From a checkpoint of a small image flow-matching model.
Model: 15.5M parameters, arch dit, activation silu, num experts 32, patch size [4, 4], layers 6.
Training: muon at rate 0.032, batches of 256.
Data: 90422 training examples, 38.8 epochs.
Rows from expert 1 of block 3, named by matrix and row number. Rows with one number belong to one neuron. Each number is 128 + 32 x the weight over its row's rms, rounded and kept within 0 to 255. All counts start at 0. Numbers have three digits each.
# up: expert up (model.blocks.3.mlp.up, 32x128x256), inputs 0-127
# down: expert down (model.blocks.3.mlp.down, 32x256x128, transposed), outputs 0-127
up.1:128128128128128128128128128128128128128128128128128128128128128128128128128128128128128128128128128128128128128128128128128128127128137128128128128128128131128128128128128128128128128128128128128128128128128128128128128128128128128128128128128128128128128128128128128128128128128128128128128128128128128128128128128128128128128128128128128128128128128128128128128128128128128128128128
down.1:128126128128128128128131128128128128128128128128128128128128114128128128128131128128128121128128128129095128128128128129128139128128032128128063128128128125128128128128128128126128128128128128128128128128128128128128178128128128227128128128128128128128255128128128128128128128128127128128128128128128128129128128128128000128128128128135130053128128128052128128128128128128128128124128
up.5:128127128128128128128128128128128128128128128128128128128128128128128128128128128128128158128128128128128128128128125128128128128130128128128130128128128125128128128131128128127128128128128128128128128128128128128128128128128128128128128128128128128128128128128128128128128128128128128128128128128128128128129123128128128128128128128128128255128127133128128123128128128128128128128128
down.5:130002128128128152128241128128140128128128128128128128128110045128128128128128128128102128128128128129123128128128047111128128128128128131125147128128128128128128128130128128148128128128080128128128128128122128128128128128128128128255128128128128128128128128128128131128116128047254128128128128128128128128128000128128134128128128128128128021128127128128128128128128128128128128048128
up.9:128128128128128139128129128128128128128128128128128128128128128128128128128128128128128128128128128128128128128128131128128128128128128128128255128128128129128128128128128128128128128128128128128128128128128128128128128124128128128128128128128128128128128128128128125128128128125128128128128128128128109128128128128128128128128128128128128128128127131078128128128128128128128128128128
down.9:129128128128128128128128128128130128128128128128128128128128133128128128128139128128128128128128119129128128128116128128128128128140129128128000128128128128128128128172128128128128077128128128119128128128127128128128139128128128128128128128128141128128128128128128160128124128119128128128128128128128128128128128000128040128128128128127128195128128128140128128128128128128128128128128
up.10:128128128128128128128128128128133128128128128128128128128128128128128128128128128128128128128128131128128128128128128128128128128128128128128128128128128128128128128128128128128128128128128128128128128128128128128128128128128128128128128128128128128128128128128128128128128125129112128128128128128128128128128128128128128128128128128128128128128127128120128127128128128128128128128128
down.10:130163128128128128128112128128071128128128128128128128128128129128128128128132128128000255128128156134012128128128126125128103128128126128128128128128135124128128128128128128128128128128128128128128128128129128128128128128128128128128128128128128128128128128128128119128128128128128128128128128128128128051128105128128128128128128160047128128128132128128128128128128127128128128128128
up.12:128128128128128128128128128128128128128128128128128128129128128128128128128128128128128128127128128128128128128128128128128128128128128128128128128128128128128128128128128128128128128128128128128128128128128128128128128126128128128128128128128128128128128128128128128128128122128128128128128128128128128128128128128128156129128128128128128128128128128128128131128128128128128128128128
down.12:126128128128128153128093128128128128128128128129128128128128128128128128128128128128128128128128127128128128128128128128128128128128128154127134128128128128128128128128128128128128128128133128129128128128166128128128128128128128128132128128128128128128128128128128088128128128128128128128128128128062128160128128128128128128128128128129128128128128128128128128128128128128128128128128
up.14:137128128128128128128000128128128128128128128128128128128128128128128128128128128128128128128128128128128128128128128128128128128128128128128128128128128128128128128128127128128128128128128128128128128128128128128128128127128128128128128128119128128128128128128128128128128127128132128128128128128128128000128128128128126128128128128128128128128128128128128128128128128128128128128128
down.14:096128128128128128128000128128088128128128128128128128128128128128128128128122128128153128128128125162196128128128107122128190128128125128128128128128130127128128128128128128129128128128128128128128128128128098128128126128128128128128128128128128128128128128128128128128128128142150128128128128128128128128128137118128127128128128128129128141128080128128128128128128128128128128128128
up.15:136128128127128128128128128128128132128128128128128128128128128128128128128128128128128128128128129128128128128128128139128128128128128128128128128128128128128128128128128128128128128128128128128128128128128128128128128128128128128128128128127128128128128128128128128128128126125128128128128128128128128128128128128128128128128128128128128128128128128128128128128128128128128128128128
down.15:128128128128128128128118128128129128128128128126128128128192128128128128128128128128164128128128128183128128128128128128128128128123128170127128128128124128128128128116128128127128128128120128128128128128103146128128128128128128129128128128128128128128128128128128128128128128086128128128128128128128128130128157128128129128128128128128120127128128128138128128128128153128128128128128
up.16:128127128128128128128130128128133128128128128128128128125128128128128128128128128128128128129128130128128128128128128128128128128128131128128128128128127127128128128128128128128128128128128128128128128128128128128128128128128128128128128128128128128128128128128128127128128128128128128128128128128128128128128000128128128128128128128128137159128128128128128128128128128128128128128128
down.16:128255128128128149128128128128072128128128128128128128128116128128108128128128128128147000128128224130128128128128129126128128128128128192128030128128128125128128128128128128128126128128127128125128128128065209128128097128128128128128128128033131128128128128128128128128128128128128128128128128128128128128128255128128128128128128128128128128128088128146128128128128128128128128115128
up.17:126128128128128144128133128128128130128128128128128128128128128128129128128128128128128128128128134128128128128128128110128128128128128128128128128128128128128128128128128128128128128128128128128128128128128128128128128124128128128128128128125128128128128128128128128128079128128123128128128128128128128128128128128128127128128128128128128127128000130128128130128131128128128128128128
down.17:143135128128128128128147128128131128128128128140128128128130128128128128128125128128123128128128096130129128128128122114128138128128109128128121128128128128128128128128128128128128128128128128128128128128122130128128127128128128128149128128128125128128128128128128148128128128127154128128128128128128128128128128140128125128128128128128110128128255128132128128128128128128128128134128
up.22:128128128128128128128128128128128128128128128128128128128128128128128128128128128128128128128128128128128128128128128128128128128000137128128128128128128128128128128128128128128128127128128128135128128128128128128128120128128128128128128128128128128128128128128128128128128128128128128128128128128128128128128128128128128128128128128128128216128128128128128128128128128128128128128128
down.22:128128128128128127128128128128128128128128128128128128128138128128128128128125128128132124128128129128128128128128131128128120128255109128128128128128162127128128128129092128128144128128128128128128128128128128128128128128128128128127128128129128128128128128128128119128128128128128128128128128128128128129128128137128000128128128128128128128128128128120128128128128128128128128128128
up.28:128121128126128128128128128128128128128128128128128128128128128128128128128128128128128128128128128128128128128134128128128128128128128128128128128128128128128128128128128128128128128128128128128128128128128128128128126128128128128128128128162128128128128128128128128128128128128128128128128128128128128128128146128128128128128128128128126128128128128128128128128128128128128128128128
down.28:145157128128128127128078128128128128128128128183128128128000128128128128128128128128160128128128128128109128128128128128128128128128089128129128128128131125128128128130128128149128128128128128128128128128129128128128128128128128128127128128128128128128128128128128134128067128127128128128128128128128128128128116128128128128128128128200078128128128128105128128128128128128128128127128
up.29:128128128130128128128130128128128128128128128128128128128128128128128128128128128128128128128128128128125128128128128128128128128128128128128128128128128128128128128128128128255128128128128128128128128128128128128128128128127112128133128128128128128128128128128128128128128128128128128128128128128128128128126128128128128128128128128128128128128104128128128131128128128128128128128128
down.29:128128128128128129128129128128144128128128128237128128128128128128168128128128128128129173128128092128128128128128129084128128128128128131128128128128128128128128128109128128255128128128128128129128128128083128128128120128128128128151128128133128128128128128128128128128127128128128128128128128128043128128128113128128128128128128128128128128128128128090128128128128155128128128128128
up.30:126128128129128128128157128128161128128128128128128128128128128128123128128128128128128128128128129128168128128128129128128128128128128128128128128128128128128128128128128128128128128128128128128128128128128128128128128128128128128128128128243128128128128128128128125128128128128129128128128128128128128128128128128128128128128128128128128129128128128128128128128128128128128128128128
down.30:123128128128128089128128128128128128128128128128128128128124147128209128128128128128130255128128073116128128128128129185128128128128126128128088128128128192128128128128128128145128128128128128128128128128128145128128162128128128128112128128128128128128128128128128128128000128127122128128128128128128128128128219110128131128128128128132170135128112128126128128128128128128128128158128
up.33:128128128128128128128128128128128128128128128128128128128128128128128128128128128128134128128128128128128128128128132128128128128128110128128128128128128128128128128128128128128128128128128128128128128128128128128128128128128128128128128128128128128128128128128128000128128128128127128128128128128128128128128128128128128128128128128128128128128129128128128128128128128128128128128128
down.33:128128128128128128128128128128128128128128128126128128128127128128129128128128128128121135128128128128126128128128128129128128128155154128125128128128255128128128128128124128128128119128128128128128128128128131128128127128128128128128128128128128128128128128128128128128128128131128128128128128128128128128128128113128128128128128128123128142128128128129128128128128128128128128132128
up.34:128128128128128128128128128128128128128128128128128128128128128128128128128122128128128128128128128128128128128128127128128129128128132128128128128128128128128128128128128128128128128128128128128128128128128128128128128128128128128128128128128128128128128128128128255128128128128130128128128128128128088129128128128128128128128128128128128115128128128128128185128128128128128128128128
down.34:128128128128128128128128128128128128128128128128128128128128128128128128128126128128115128128128128128129128128128128126128127128128118128128128128128035128128128128128126128128128128128163128128128128128128126128128128128128128128128128128128128128128128128128128255128128128128128128128128128128128128128128128126128125128128128128124128128128128128128128128128128128128128128175128
up.35:128128128133128128128128128128128137128128128128128128128128128128128128128128128128128128128128128128128128128128128128128128128128128128128128128128128128128128128128128128128128128128128128128128128128128128128128128129128118128128128128128128128128128128128128128128128134128128128128128128128128128162128143128128128128000128128128128128128127128128128130128128128128128128128128
down.35:128138128128128127128189128128122128128128128209128128128186128128128128128128128128125246128128038000128128128128081176128128128128128128130130128128128131128128128129128128128000128128128128128128128128129055128128132128128128126142128128169128128128128128128128128128231128133117128128128128128128128128128095128128128128128128128126129128128128128128128128128128128128128128128128
up.36:000128128129128129128128128128128128128128128128128128128128128128128128128128128128128126128128128128128128128128128128128128128128128128128127128128128138128128128128128128128128128128128128128128128128128128128128128128128112128128128128123128128128128128128128128128128126128128128128128128128128128126135131128128128128128128128128128128128128128128128128128128128128128128128128
down.36:000128128128128128128128128128128128128128128128128128128000128128151128128128128128143128128128128065128128128128126095128135128128100128128145128128128128128128128132128128143128128128128128128128128128213135128128128128128128128139128128117128128128128128128128129128128128105128128128128128128128128128128141128128128128128128130128001128128128128128128128128128128128128128128128
up.37:128133128128128126128128128128128128128128128128128128128128128128128128128127128128128128128128128128128128128128128128128128128107255128128128128128128127128128128128130128128128128128128128128128128128128128128128128128128128128130128128128128128128128128128128110128128128128128128128128128128128128126128128128128255128128128128128128128128128194128128128128128128128128128128128
down.37:127128128128128118128128128128128128128128128128128128128128117128127128128128128128114128128128132128128128128128092128128045128134230128128128128128188128128128128128128128128128130128128128128128128128128130128128127128128128130132128128128127128128128128128128166128130128128128128128128128128128128128128128151128255128128128128152118128128128128128128146128128128128128128126128
up.39:128128128128128128128129128128128128128128128128128128128128128128128128128128128128128128128128130128128128128128127128128128128128128000128074128128128127128128128128128128144128128128128128128128128128128000128128128128128119128128128128128128128128128128128128128128128000128145128128128128128128128128128128128128128128129128128128128153128128128130128128128127128128128128128128
down.39:255103128128128118128159128128079128128128128135128128128128128128161128128101128128128154128128004255182128128151000159128119128128128166128120128128128125128128128143128128128128128128128128128128128128084127128128128128128128130128128128138136128128128128128128121128128128128128128128128128128128128143128128128128128128128128128078128128128122128129128128128128128128128128128128
up.41:128128128129128128128128128128128128128128128128128128255128128128128128128128128128128127128128128128128128128128128128128128128128128128128128128128127128128128128128126128128128128128128128128128128128128128128128128128128128128128128128129128128128128128128128128128208128128128128128128130128128128128128128128128128128128128128128128128128128128128092179128128128128128128128128
down.41:128128128128128128128125128128129128128128128130128128128086128128128128128128128128144128128128122128128128128128106128128168128135083128128115128128128128128128128046129128129127000128127128128128128128128128128128099128128128135128128128128119128128129128128128128128000128128127128128128128128128128130128134130128128128128128128000128255128128128128128255128128130128128128128128
up.44:128124128128128190128124128128128128128128128128128128128128128128128128128128128128128128128128127128128128128128128128128128128128129128128128128128128180128128128128128128128128128128128128128128128128128128128128129128128128128128128128128128128128128128128128128128128128128128128128128128128128128128127128128128128128128128128128128128128128128128128127128128128128128128128128
down.44:128126128128128105128128128128129128128128128128128128128140101128127128128128128128133128128128128128128128128129120128128063128128112128128128128128128115128128128128128128130126128128128128128128128128135128128128128128128128255128128128128114128128128128128128128128150128129128128128128128128128128128128128101128067128128128128128128054128128128191128127128128128128128128000128
up.45:128128128103128131128128128128126128128128128128128128128128128128128128128129128128128128128128131128000128128128128128128128128128128128128128128128128128128128128128128128128128128128128128128128128128128128128128128127128131127128128128128128128128128128128128128128128000128112128128128128128128128130128107128128129128128128128128128128128128128128128128128128128128128128128128
down.45:198059128128128128128106128128000128128128128128128128128128128128128128128128128128128051128128236190255128128128129186128132128128111132092126128128128037128128128102128128143128128128127128128128128128117147128128110128128128128128128128128056128128128128128128136128129128090129128128128128128128128015128128128128128128128128128131126128128153128133128128128128128128128128115128
up.48:128255128128128128128076128128128128128128128128128128128128128128128128128128128128128128128128128128128128128128122128128128128128126128128128128128128128128128128128128128128128128128128128128128128128128128128128128128128185128191128128128128128128128128128128128128128128128128128128128128128128129255123128128128128128128128128128128128128139128120128139128128128128128128128128
down.48:180000128128128128128128128128128128128128128123128128128143128128128128128128128128125128128128138128255128128128108108128128128128074126118128128128128128128128128130128128124128128128127128128128128128000108128128128128128128128178128128128128128128128128128128128128128128125042128128128128128128128060128128128128081128128128128146128098128167128128128128128128128128128128132128
up.49:128128128128128128128129128128127128128128128128128128128128128128128128128081128128128128128128128128128128128128128129128128111117128128128128128128128132128128128128126128128128128128128128129128128128128128128128255128182128128128128128128128128128128128128128128128129128128128128128128128128128128128128128128128128128128128128128128128128128128128128128128128128128128128128128
down.49:128128128128128027128128128128154128128128128129128128128128116128153128128000128128133128128128126123140128128128128128128105128128120128128128128128103145128128128128146128128123128128226128092128128128128128128128249128128128128128128087128128128128128128128128114128045128127127128128128128128128128128128128255128128128128128128090127151128132128015128129128128128128128128128128
up.53:128128128124128130128120128128128128128128128128128128128128128128128128128128128128128128128128130128129128128128128255128128128128128128128128128128128128128128128107128128127128128128128128128140128128128128128128128128128125128128128128128128128128128128128128128128128120110128128128128128128128128152128128128128128128128128128128128130128128128128128128128128128128128128128128
down.53:127096128128128128128149128128155128128128128087128128128000128128130128128107128128126132128128108092128128128128128000128128128128129135128128128128128128128128128128128128128128128128128128128128128128133128128128129128128128128128128128094130128128128128128128164128135128138078128128128128128128128128128128128128124128128128128129146130128124128128128128128128128128128128128128
up.56:128128128255128128128128128128128128128128128128128128121128128128128128128128128128125128108128124128139128128128131128128128128128128128128128128128128112128128128128128128128128128128128128128128128128128128128128249128128128128128128128128128128128128128128128122128128128128128128128128128128128128128128128128128124128128128128128128096128128128000128129128128128128128128128128
down.56:120113128128128128128121128128128128128128128128128128128128129128127128128128128128128128128128117128158128128128114128128091128128142128128126128128128149128128128129128128128128111128128128128128128128133128128128203128128128128134128128131128128128128128128128129128128128130128128128128128128128128128128128000128000128128128128128121205128127128128128128128128128128128128152128
up.59:128114128128128128128127128128128128128128128128128128128128128128128128128128128128128119128128128128128128128128128127128128128128128128128128128128128128128128128128128128128128128128128128128181128128128128128128128128128126128128128128128128128128128128128128128128128114128128128128129128128128128128128127128128128128129128128128241128128128128128128128128128128128128128128128
down.59:137127128128128129128093128128128128128128128128128128128128129128128128128128128128129128128128118139128128128128128135128139128128108095106128128128128127128128128128128128142128128128117128128128128128196000128128128128128128130128128128232123128128128128128128141128240128128128128128128128128128128140128128128128128128128128127127255127128128128128128128128128128128128128128128
up.60:128128128128128128128128128128134128128128128128128128128128128128128128128128128128128128128128128128123128128128128124128128128128128128128128128128128128128128128128128128117128128128128128128128128128128128128128128128128128128128128128128128128128128128128128128128128127000128128128128128128128128128128143128128128128128128128128128128128129128128128130128128128128128128128128
down.60:233127128128128132128035128128038128128128128127128128128128128128128128128127128128128128128128216128009128128128127124128128128128128128037125128128128130128128128128128128139128128128128128128128128128135127128128120128128128128208128128175128128128128128128128152128124128255081128128128128128128128128128101128128128128128128128128134128128111128120128128128128128128128128127128
up.63:128128128128128128128128128128128128128128128128128128128128128128128128128128128128128128255128125128128128128129128128128128128128128128128128128128128128128128128128128128128128128128128128128128128128128128128128128128128128128128128128128128128128128128128128128128128128127128128128128128128128128104128136128128128128128128128128128128128126129128128119128128128128128128128128
down.63:062128128128128128128128128128128128128128128128128128128128113128128128128130128128128128128128137128126128128128128176128128128128128151128128128128128128128128128128128128128085128128128128128128128128145212128128128128128128128128128128123131128128128128128128128128128128128128128128128128128128128128128072128128071128128128116138128117128141128108128128128128125128128128128128
up.66:130128128124128162128128128128128128128128128128128128128128128128128128128128128128128128128128128128128128128128128129128128128129128128128128128128128117128128128128128128128128128128128128000128128128128128128128128128128129128128128128132128128128128128128128128128128128128126128128128128128128128127128128128128128128128128128128128129128128128127128128128128127128128128128128
down.66:128128128128128128128128128128127128128128128126128128128128124128130128128123128128128128128128128128126128128128128128128110128128135128128128128128113128128128128129128128117128131128128128255128128128128126128128128128128128128128128128128121128128128128128128128128128128128128128128128128128128128130128128128128128128128128128127128100128128128128128128128128128128128128128128
up.67:128129128128128128128129128128128128128128128128128128128128128128128128128128128128128151128128130128128128128128127128128128130128128128128128128128128128128128128128128128128128128128128128128128128128128128128128128128128128128128128128128128128128128128128128128128128128128128128128128128128128128128128128128128128128128128128128128128128128128128128128128128255128128128128128
down.67:109128128128128128128130128128151128128128128128128128128128129128128128128129128128128128128128127128082128128128128128128128128128148127128129128128128128128128128128128128120128128128128128128128128128128128128128123128128128128128128128128128128128128128128128126128150128128130128128071128128128128146128122128128133128128128128130164128128129128128128129128128255128128128128128
up.71:128119128128128128128128128128128128128128128128128128128128128128128128128128128128128128128128133128195128128128128128128128128128128128128128128128128128128128128136128128099128128128128128128128128128128128128128128130128117128128128128000128128128128128128128128128128139138130128128128128128128128018128128128128128128128128128128135127128128131128128108128128128128128128128128
down.71:111021128128128128128124128128153128128128128128128128128153128128128128128128128128128128128128136197059128128128128021128128128128126124255128128128130128128128128128128128128129128128128128124128128128240128128128127128128128128054128128000128128128128128128128128128164128059091128128128128128128128128128227128128128128128128129129128128128128128128128128128128128128128128089128
up.73:128127128128128129128128128128128128128128128128128128128128129128128128128128128128128128128128127128128128128123128128128128128128128128128128128128128130128128128128128128121128128128128128128128128128128128128128131128128128128128128128128128128128128128128128128128128255125132128128128128128128128128128128128128122128128128128128128128128094128128128128128128129128128128128128
down.73:128128128128128128128000128128232128128128128128128128128128128128128128128131128128128116128128101053129128128128128065128128128128134000128128128128128128128128128128127128130127128128128128128128128128126128128128128128128128128128128128128127128128128128128128128128127128128128128128128128128135128098128128130128127128128128128128013139128128128128128128128128128128128128129128
up.75:127128128136128128128128128128128128128128128128128128128128128128128128128128128128128128128128070128128128128125128129128128128128128128128128128128128128128128128128128128154128128128128128128128128128128128128128128127128128128128128128128128128128128128128128128128128129166128128128128128128128128146128134128128128128128128128128128128128140128129128128128128128128128128128128
down.75:000131128128128128128143128128128128128128128117128128128114137128128128128128128128105129128128121131133128128189128128128131128128127132237130128128128140128128128132128128128128128128122128128128128128128125128128128128128128128124128128116127128128128128128128128128255128128122128128128128128118128130128128130128134128128128128130129132128128128128128128128128128128128128179128
up.76:128130128128128132128127128128128128128128128128128128128128128128128128128128128128128128128128128128139128128128128128128128128128128128128128128128128128128128128128128128128128128128128128128128128128128128128128128128128128128128128128127128128128128128128128128128128128128128128128128128128128128135128128128128128128128128126128128128128128132139128126128128128128128128128128
down.76:187128128128128128128125128128122128128128128126128128128128127128128128128130128128127110128128140065128128128128115126128128128128128103129127128128127128128128128168128128128128128128128128128128128128236119128128128128128128128017128128130217128128128128128128112128000128076113128128128128128128128128128067128128129128128128128128044128128117128128128128128128128128128128119128
up.77:128128128128128128128115128128119128128128128128128128128128128128128128128128128128128128128128128128128128128128128128128128128128128128128128128128128125128128128128128128127128128128128128128128128128128128128128128130128128128128128128127128128128128128128128128128128128130120128128128128128128128128128123128128128128128128128128128128128187128128128128128128128128128128128128
down.77:091128128128128128128128128128017128128128128128128128128128128128128128128128128128128068128128115206181128128128127128128130128128128128128128128128128128128128128128128128129027128128127128128128128128128128128128129128128128128128128128128128128128128128128128118128128128128144128128128128128128128128128135128128128128128128128121151129128132128128128128128128128128128128128128
up.78:128128128133128128128134128128128128128128128128128128128128128128128128128128128128128128128128128128128128128128127128128128128128128128128128128128128128128128128128128128128128128128128128128128128128128128128128128128128076128128128128128128128128128128128128131128128128126128128128128128128128128093125128128128128128132128128128128152128128128128128130128129128128128128128128
down.78:188195128128128128128196128128030128128128128238128128128128128128114128128129128128128128128128255158128128128128121129128144128128135155125146128128128128128128128127128128128112128128128128128128128128114128128128127128128128128127128128128129128128128128128128127128127128129127128128128128128128128129128070128128125128128128128151124117128128128135128129128128026128128128097128
up.82:128128128120128128128128128128128128128128128128128128128128128128128128128128128128128128138128131128128128128128128125128128128128128128128126128128128128128128128128128128128128128128128128128128128128128128128128128128128122128128128128130128128128128128128128128128122128128128128128128128128128128128128128128128129128128128128128128128128126128128128130128125128128128128128128
down.82:118032128128128126128247128128171128128128128129128128128128126128128128128128128128128132128128107133128128128128128128128129128128128128128126128128128128128128128128127128168128128128129128132128128128121128128128129128128128128128128128184128128128128128128128134128166128129122128128128128128128128127128128128128128128128128128128255139128148128128128128128128128128128128130128
up.83:128127128128128128128130128128129128128128128128128128128128128128128128128128128128128128128128000128128128128128128128128128128128128128128129128128128128128128128128128128126128128128128128128128128128128128128128128127128128128132128128128128128128128128128128128128128128128134128128128128128128128144128128128128128128126128128128128129128130128123128128128128128128128128128128
down.83:128119128128128125128161128128241128128128128128128128128128129128126128128149128128000255128128255206134128128128134136128125128120128126132128128128128128128128128128128128128128128128131128128128128166129023128128128128128128128128128128129128128128128128128128122128196128206128128128128128128126128188128127128128128128128128127128212128128123128128128128128128127128128128128128
up.84:128140128128128127128128128128082128128128128128128128128128128128128128128128128128128129128128132128043128128128128128128128128128128128128128128128128128128128128128128128128128128128128128128255128128128128128128128128128128128051128128128128128128128128128128128128128128129128128128128128128128128128128121128128127128129128128128219133128128128127128129128128128128128128128128
down.84:128128128128128108128179128128085128128128128127128128128128128128126128128152128128225000128128152129128128128128123122128133128128128159100128128128128128128128128128128128127128128128128128116128128128116127128128130128128128128128128128128126128128128128128128120128127128140128128128128128128128128128128128128128128128128128129144090128128128128126128128128128128128128128141128
up.85:128128128128128129128128128128128128128128128128128128128128128128128128128128128128128128128128128128128128128128149128128128128128128128128128128128128128128128128128128128128128128128128128128128128128128128128128128129128128128128128128128128128128128128128128128128128128128128128128128128128127128126128128128128128128128128128128128129128128128128128128128129128128128128128128
down.85:129128128128128128128127128128128128128128128128128128128128127128128128128128128128130128128128128128128128128128125128128137128128128127128128128128000128128128128128132128128128127128128128128128128128128128128128128128128128128130128128128144128128128128128128128128128128128128128128128128128128128128128130128128128128128128128130128118128128128109128128128128128128128128128128
up.87:128128128128128123128128128128126128128128128128128128128128128128128128128128128128129126128128128128183128128128128128128128128128128128128128128128145000128128128128128128128128128128128128128128128128128128128128128136128128128128128128128128128128128128128128127128128128123128128128128128128128128130128128128128128128122128128128128128128128128131128128128128128128128128128128
down.87:128128128128128128128128128128128128128128128129128128128128015128128128128128128128130130128128128128128128128128000126128115128128128128128129128128127255128128128128255128165169128128128128158128128128119133128128140128128128128128128128123128128128128128128128127128128128125128128128128128128128128128128145094128128128128128128215129126128129128128128128128128128128128128141128
up.90:128000128128128128128128128128128114128128128128128128128128128128128128128128128128128128128128128128140128128128129128128128128128128128128131128128128128128128128128128128128128128128128128128128128128128118128128128128128128128128128128114128128128128128128128128128048128128128128128128128128128128155128128128128128128128128128128128128128145117132128128128128127128128128128128
down.90:128128128128128128128127128128129128128128128128128128128128128128255128128128128128122128128128039180123128128128128169128128128128128123128129128128128128128128128129128128128128128128128128128128128128128111128128128128128128128128128128206250128128128128128128128128128128076062128128255128128128128124128255128128126128128128128128153128128160128128128128128128128128128128128128
up.92:128129128128128127128128128128128128128128128128128128128128128128128128128128128128128128128128128128128128128128128128128128128128130128128128128128128128128128128127128128122128128128128128128129128128128128128128128128128128128128128128128128128128128128128128128128186128128128128128128128128128128128128128128128128128128128128128128128128128128128128128128128128128128128128128
down.92:128128128128128128128125128128128128128128128128128128128128126128131128128128128128128127128128131129129128128172130113128128128128128128128128128128129128128128128129128128168128128128127128128128128128133128128128127128128128128128128128128128128128128128128128124128128128124128128128128128128170128128128120128128128128128128128116128122128128128128128128128128128128128128128128
up.94:128121128128128128128128128128116128128128128128128128128128128128128128128128128128128128128128130128128128128128128128128128128128128128128128128128128127128128128128128128128128128128128128128128128128128140128128128135128137128128128128128128128128128128128128128128128128124128128128128128128128128130128128128128128128128128128128128128128135128128128129128128128128128128128128
down.94:096128128128128128128132128128128128128128128066128128128092128128128128128128128128121127128128127127128128128126138156128128128128129128128128128128128159128128128128128128128128128128128128128128128055128128128128128128128128128129128128129102128128128128128128128128104128129128128128128128128128128128128049139128123128128128128128128128128128128115128128128128128128128128128128
up.99:128128128128128128128128128128127129128128128128128128128128128128131128128128128128128128128128128128129128128128128128128128128128128128128128128128132128128128128128128128128128128128128128128128128128128128128128128128128129128128128128128128128128128128128128128128128128128128128128128128128128128128127128128128128128128128109128128128128128128128128128128128128128128128128128
down.99:128126128128128128128128128128128128128128128194128128128128128128127128128128128128128128128128128131128128128126128128128128128128123130128128128128125128128128128128128128128128128128123128128128128128128128128128128128128128132128128128128164128128128128128128000128088128128127128128128128128128128128128128128128132128128128128128128128128134128127128129128128128128128128128128
up.100:128128128128128000128128128128128128128128128128128128132128128128128128128128128128128128128128128128128128128132124128128128000128127128128130128128128191128128128128128128128128128128128128128128128128128128128128128128128128128128128128128128128128128128128128128128128128128128128128128128128128128128128128128128128128128128128128128128128128128128128128128121128128128128128128
down.100:128129128128128053128128128128128128128128128128128128128128128128123128128026128128131128128128128129128128128129159127128127128128000129129131128128128128128128128142128128128128128128135128128128128128128130128128132128128128128128128128128042128128128128128128255128128128128128128128128128128129128128128128128128000128128128128123129156128128128129128128128128128128128128128128
up.102:128128128128128128128127128128000128128128128128128128128128128128128128128128128128128128128128128128101128128128128128128128128128128128128128128128128128128128128128128128127128128128128128128128128128128141128128128128128128128128128128128128128128128128128128128128128128123128128128128128128128128128128123128128128128128128128128128128128128128128128128128128128128128128128128
down.102:233156128128128126128128128128255128128128128128128128128147128128128128128128128128128079128128194128128128128128128075128128128128127130000130128128130128128128128113128128162188128128128128128128128128127047128128128128128128128131128128128128128128128128128128128128112128122128128128128128128128128128128128125128128128128128128129085106128128128125128128128128128128128128128128
up.105:129129128128128128128129128128128128128128128128128128128128128128128128128128128128128128128128128128128128128125128128128128128128126128128131128128128128128128128128128128000128128128128128128128128128128128128128128127128128128128128128129128128128128128128128128128128128128116128128128128128129128131128127128128128128127128128128130125128128128129128128128128129128128128128128
down.105:128128128128128117128128128128128128128128128128128128128128128128129128128129128128127128128128128128128128128192177117128128128128106128127128128128144128128128128128128128000128128128127128128128128128143128128128132128128128128128128128128128128128128128128128128128105128125128128128128128128128128120128131129128128128128128128128180129128128128133128128128128128128128128128128
up.106:128128128128128000128128128128128129128128128128128128128128128128128128128128128128128128128128088128127128128128103128128128128128128128128128128128128128128128128130128128128128128128128128128128128128128129128128125128126128128129128128128128128128128128128128128128128119128128128128128128128128128175128128128128128128128128128128127128128127128128128128128127117128128128128128
down.106:128122128128128255128128128128137128128128128128128128128104128128128128128128128128000255128128255128128128128126133128128130128128255112126130128128137090128128128128128128128128099128128128137128128128128130128128128128128128128128128128128128128128128128128128111128128128136128128128128128128127128140128121128128128128128128119128213137128128128128128128128128128128128128128128
up.110:128128128128128128128128128128128128128128128128128128128128128128128128128128128128128128128128128128128128128128128128128128128127128128128128128128128128128128128128128128128128128128128128128128128128128128128128129128128113128128128128129128128128128128128128128128128158122128128128128128128129128127128130128128128128084128128128128128128128128128128128128128128128128128128128
down.110:128134128128128128128231128128042128128128128128128128128128128128125128128127128128138128128128102128185128128128128128128128128119178128139128128128128161128128128128128128128128128128128128128128128128223128128128128128128128127128128128123128128128128128128128128128128128128191128128128128128063128128128134128128123128128128128128128128128153128130128128128128128128128128130128
up.112:128130128127128128128128128128128128128128128128128128128128128128128128128128128128128128128128128128128128128128128128128128128128128128128128128128128128128128128128128128128128128128128128128128128128128128128128128128128128128128128128127128128128128128128128156128128128128133128128128128128128128130128128128128126128128128128128129128128128128128128128128128128128128128128128
down.112:128127128128128128128126128128128128128128128129128128128128128128129128128128128128138128128128131123131128128128128124128166128128135128128128128128002128128128128128128128128128175128128128128128128128128132128128128128128128078128128128128128128128128128128128153128151128128128128128128128128128128128128127133128255128128128128128128128128128128125128108128128128128128128128128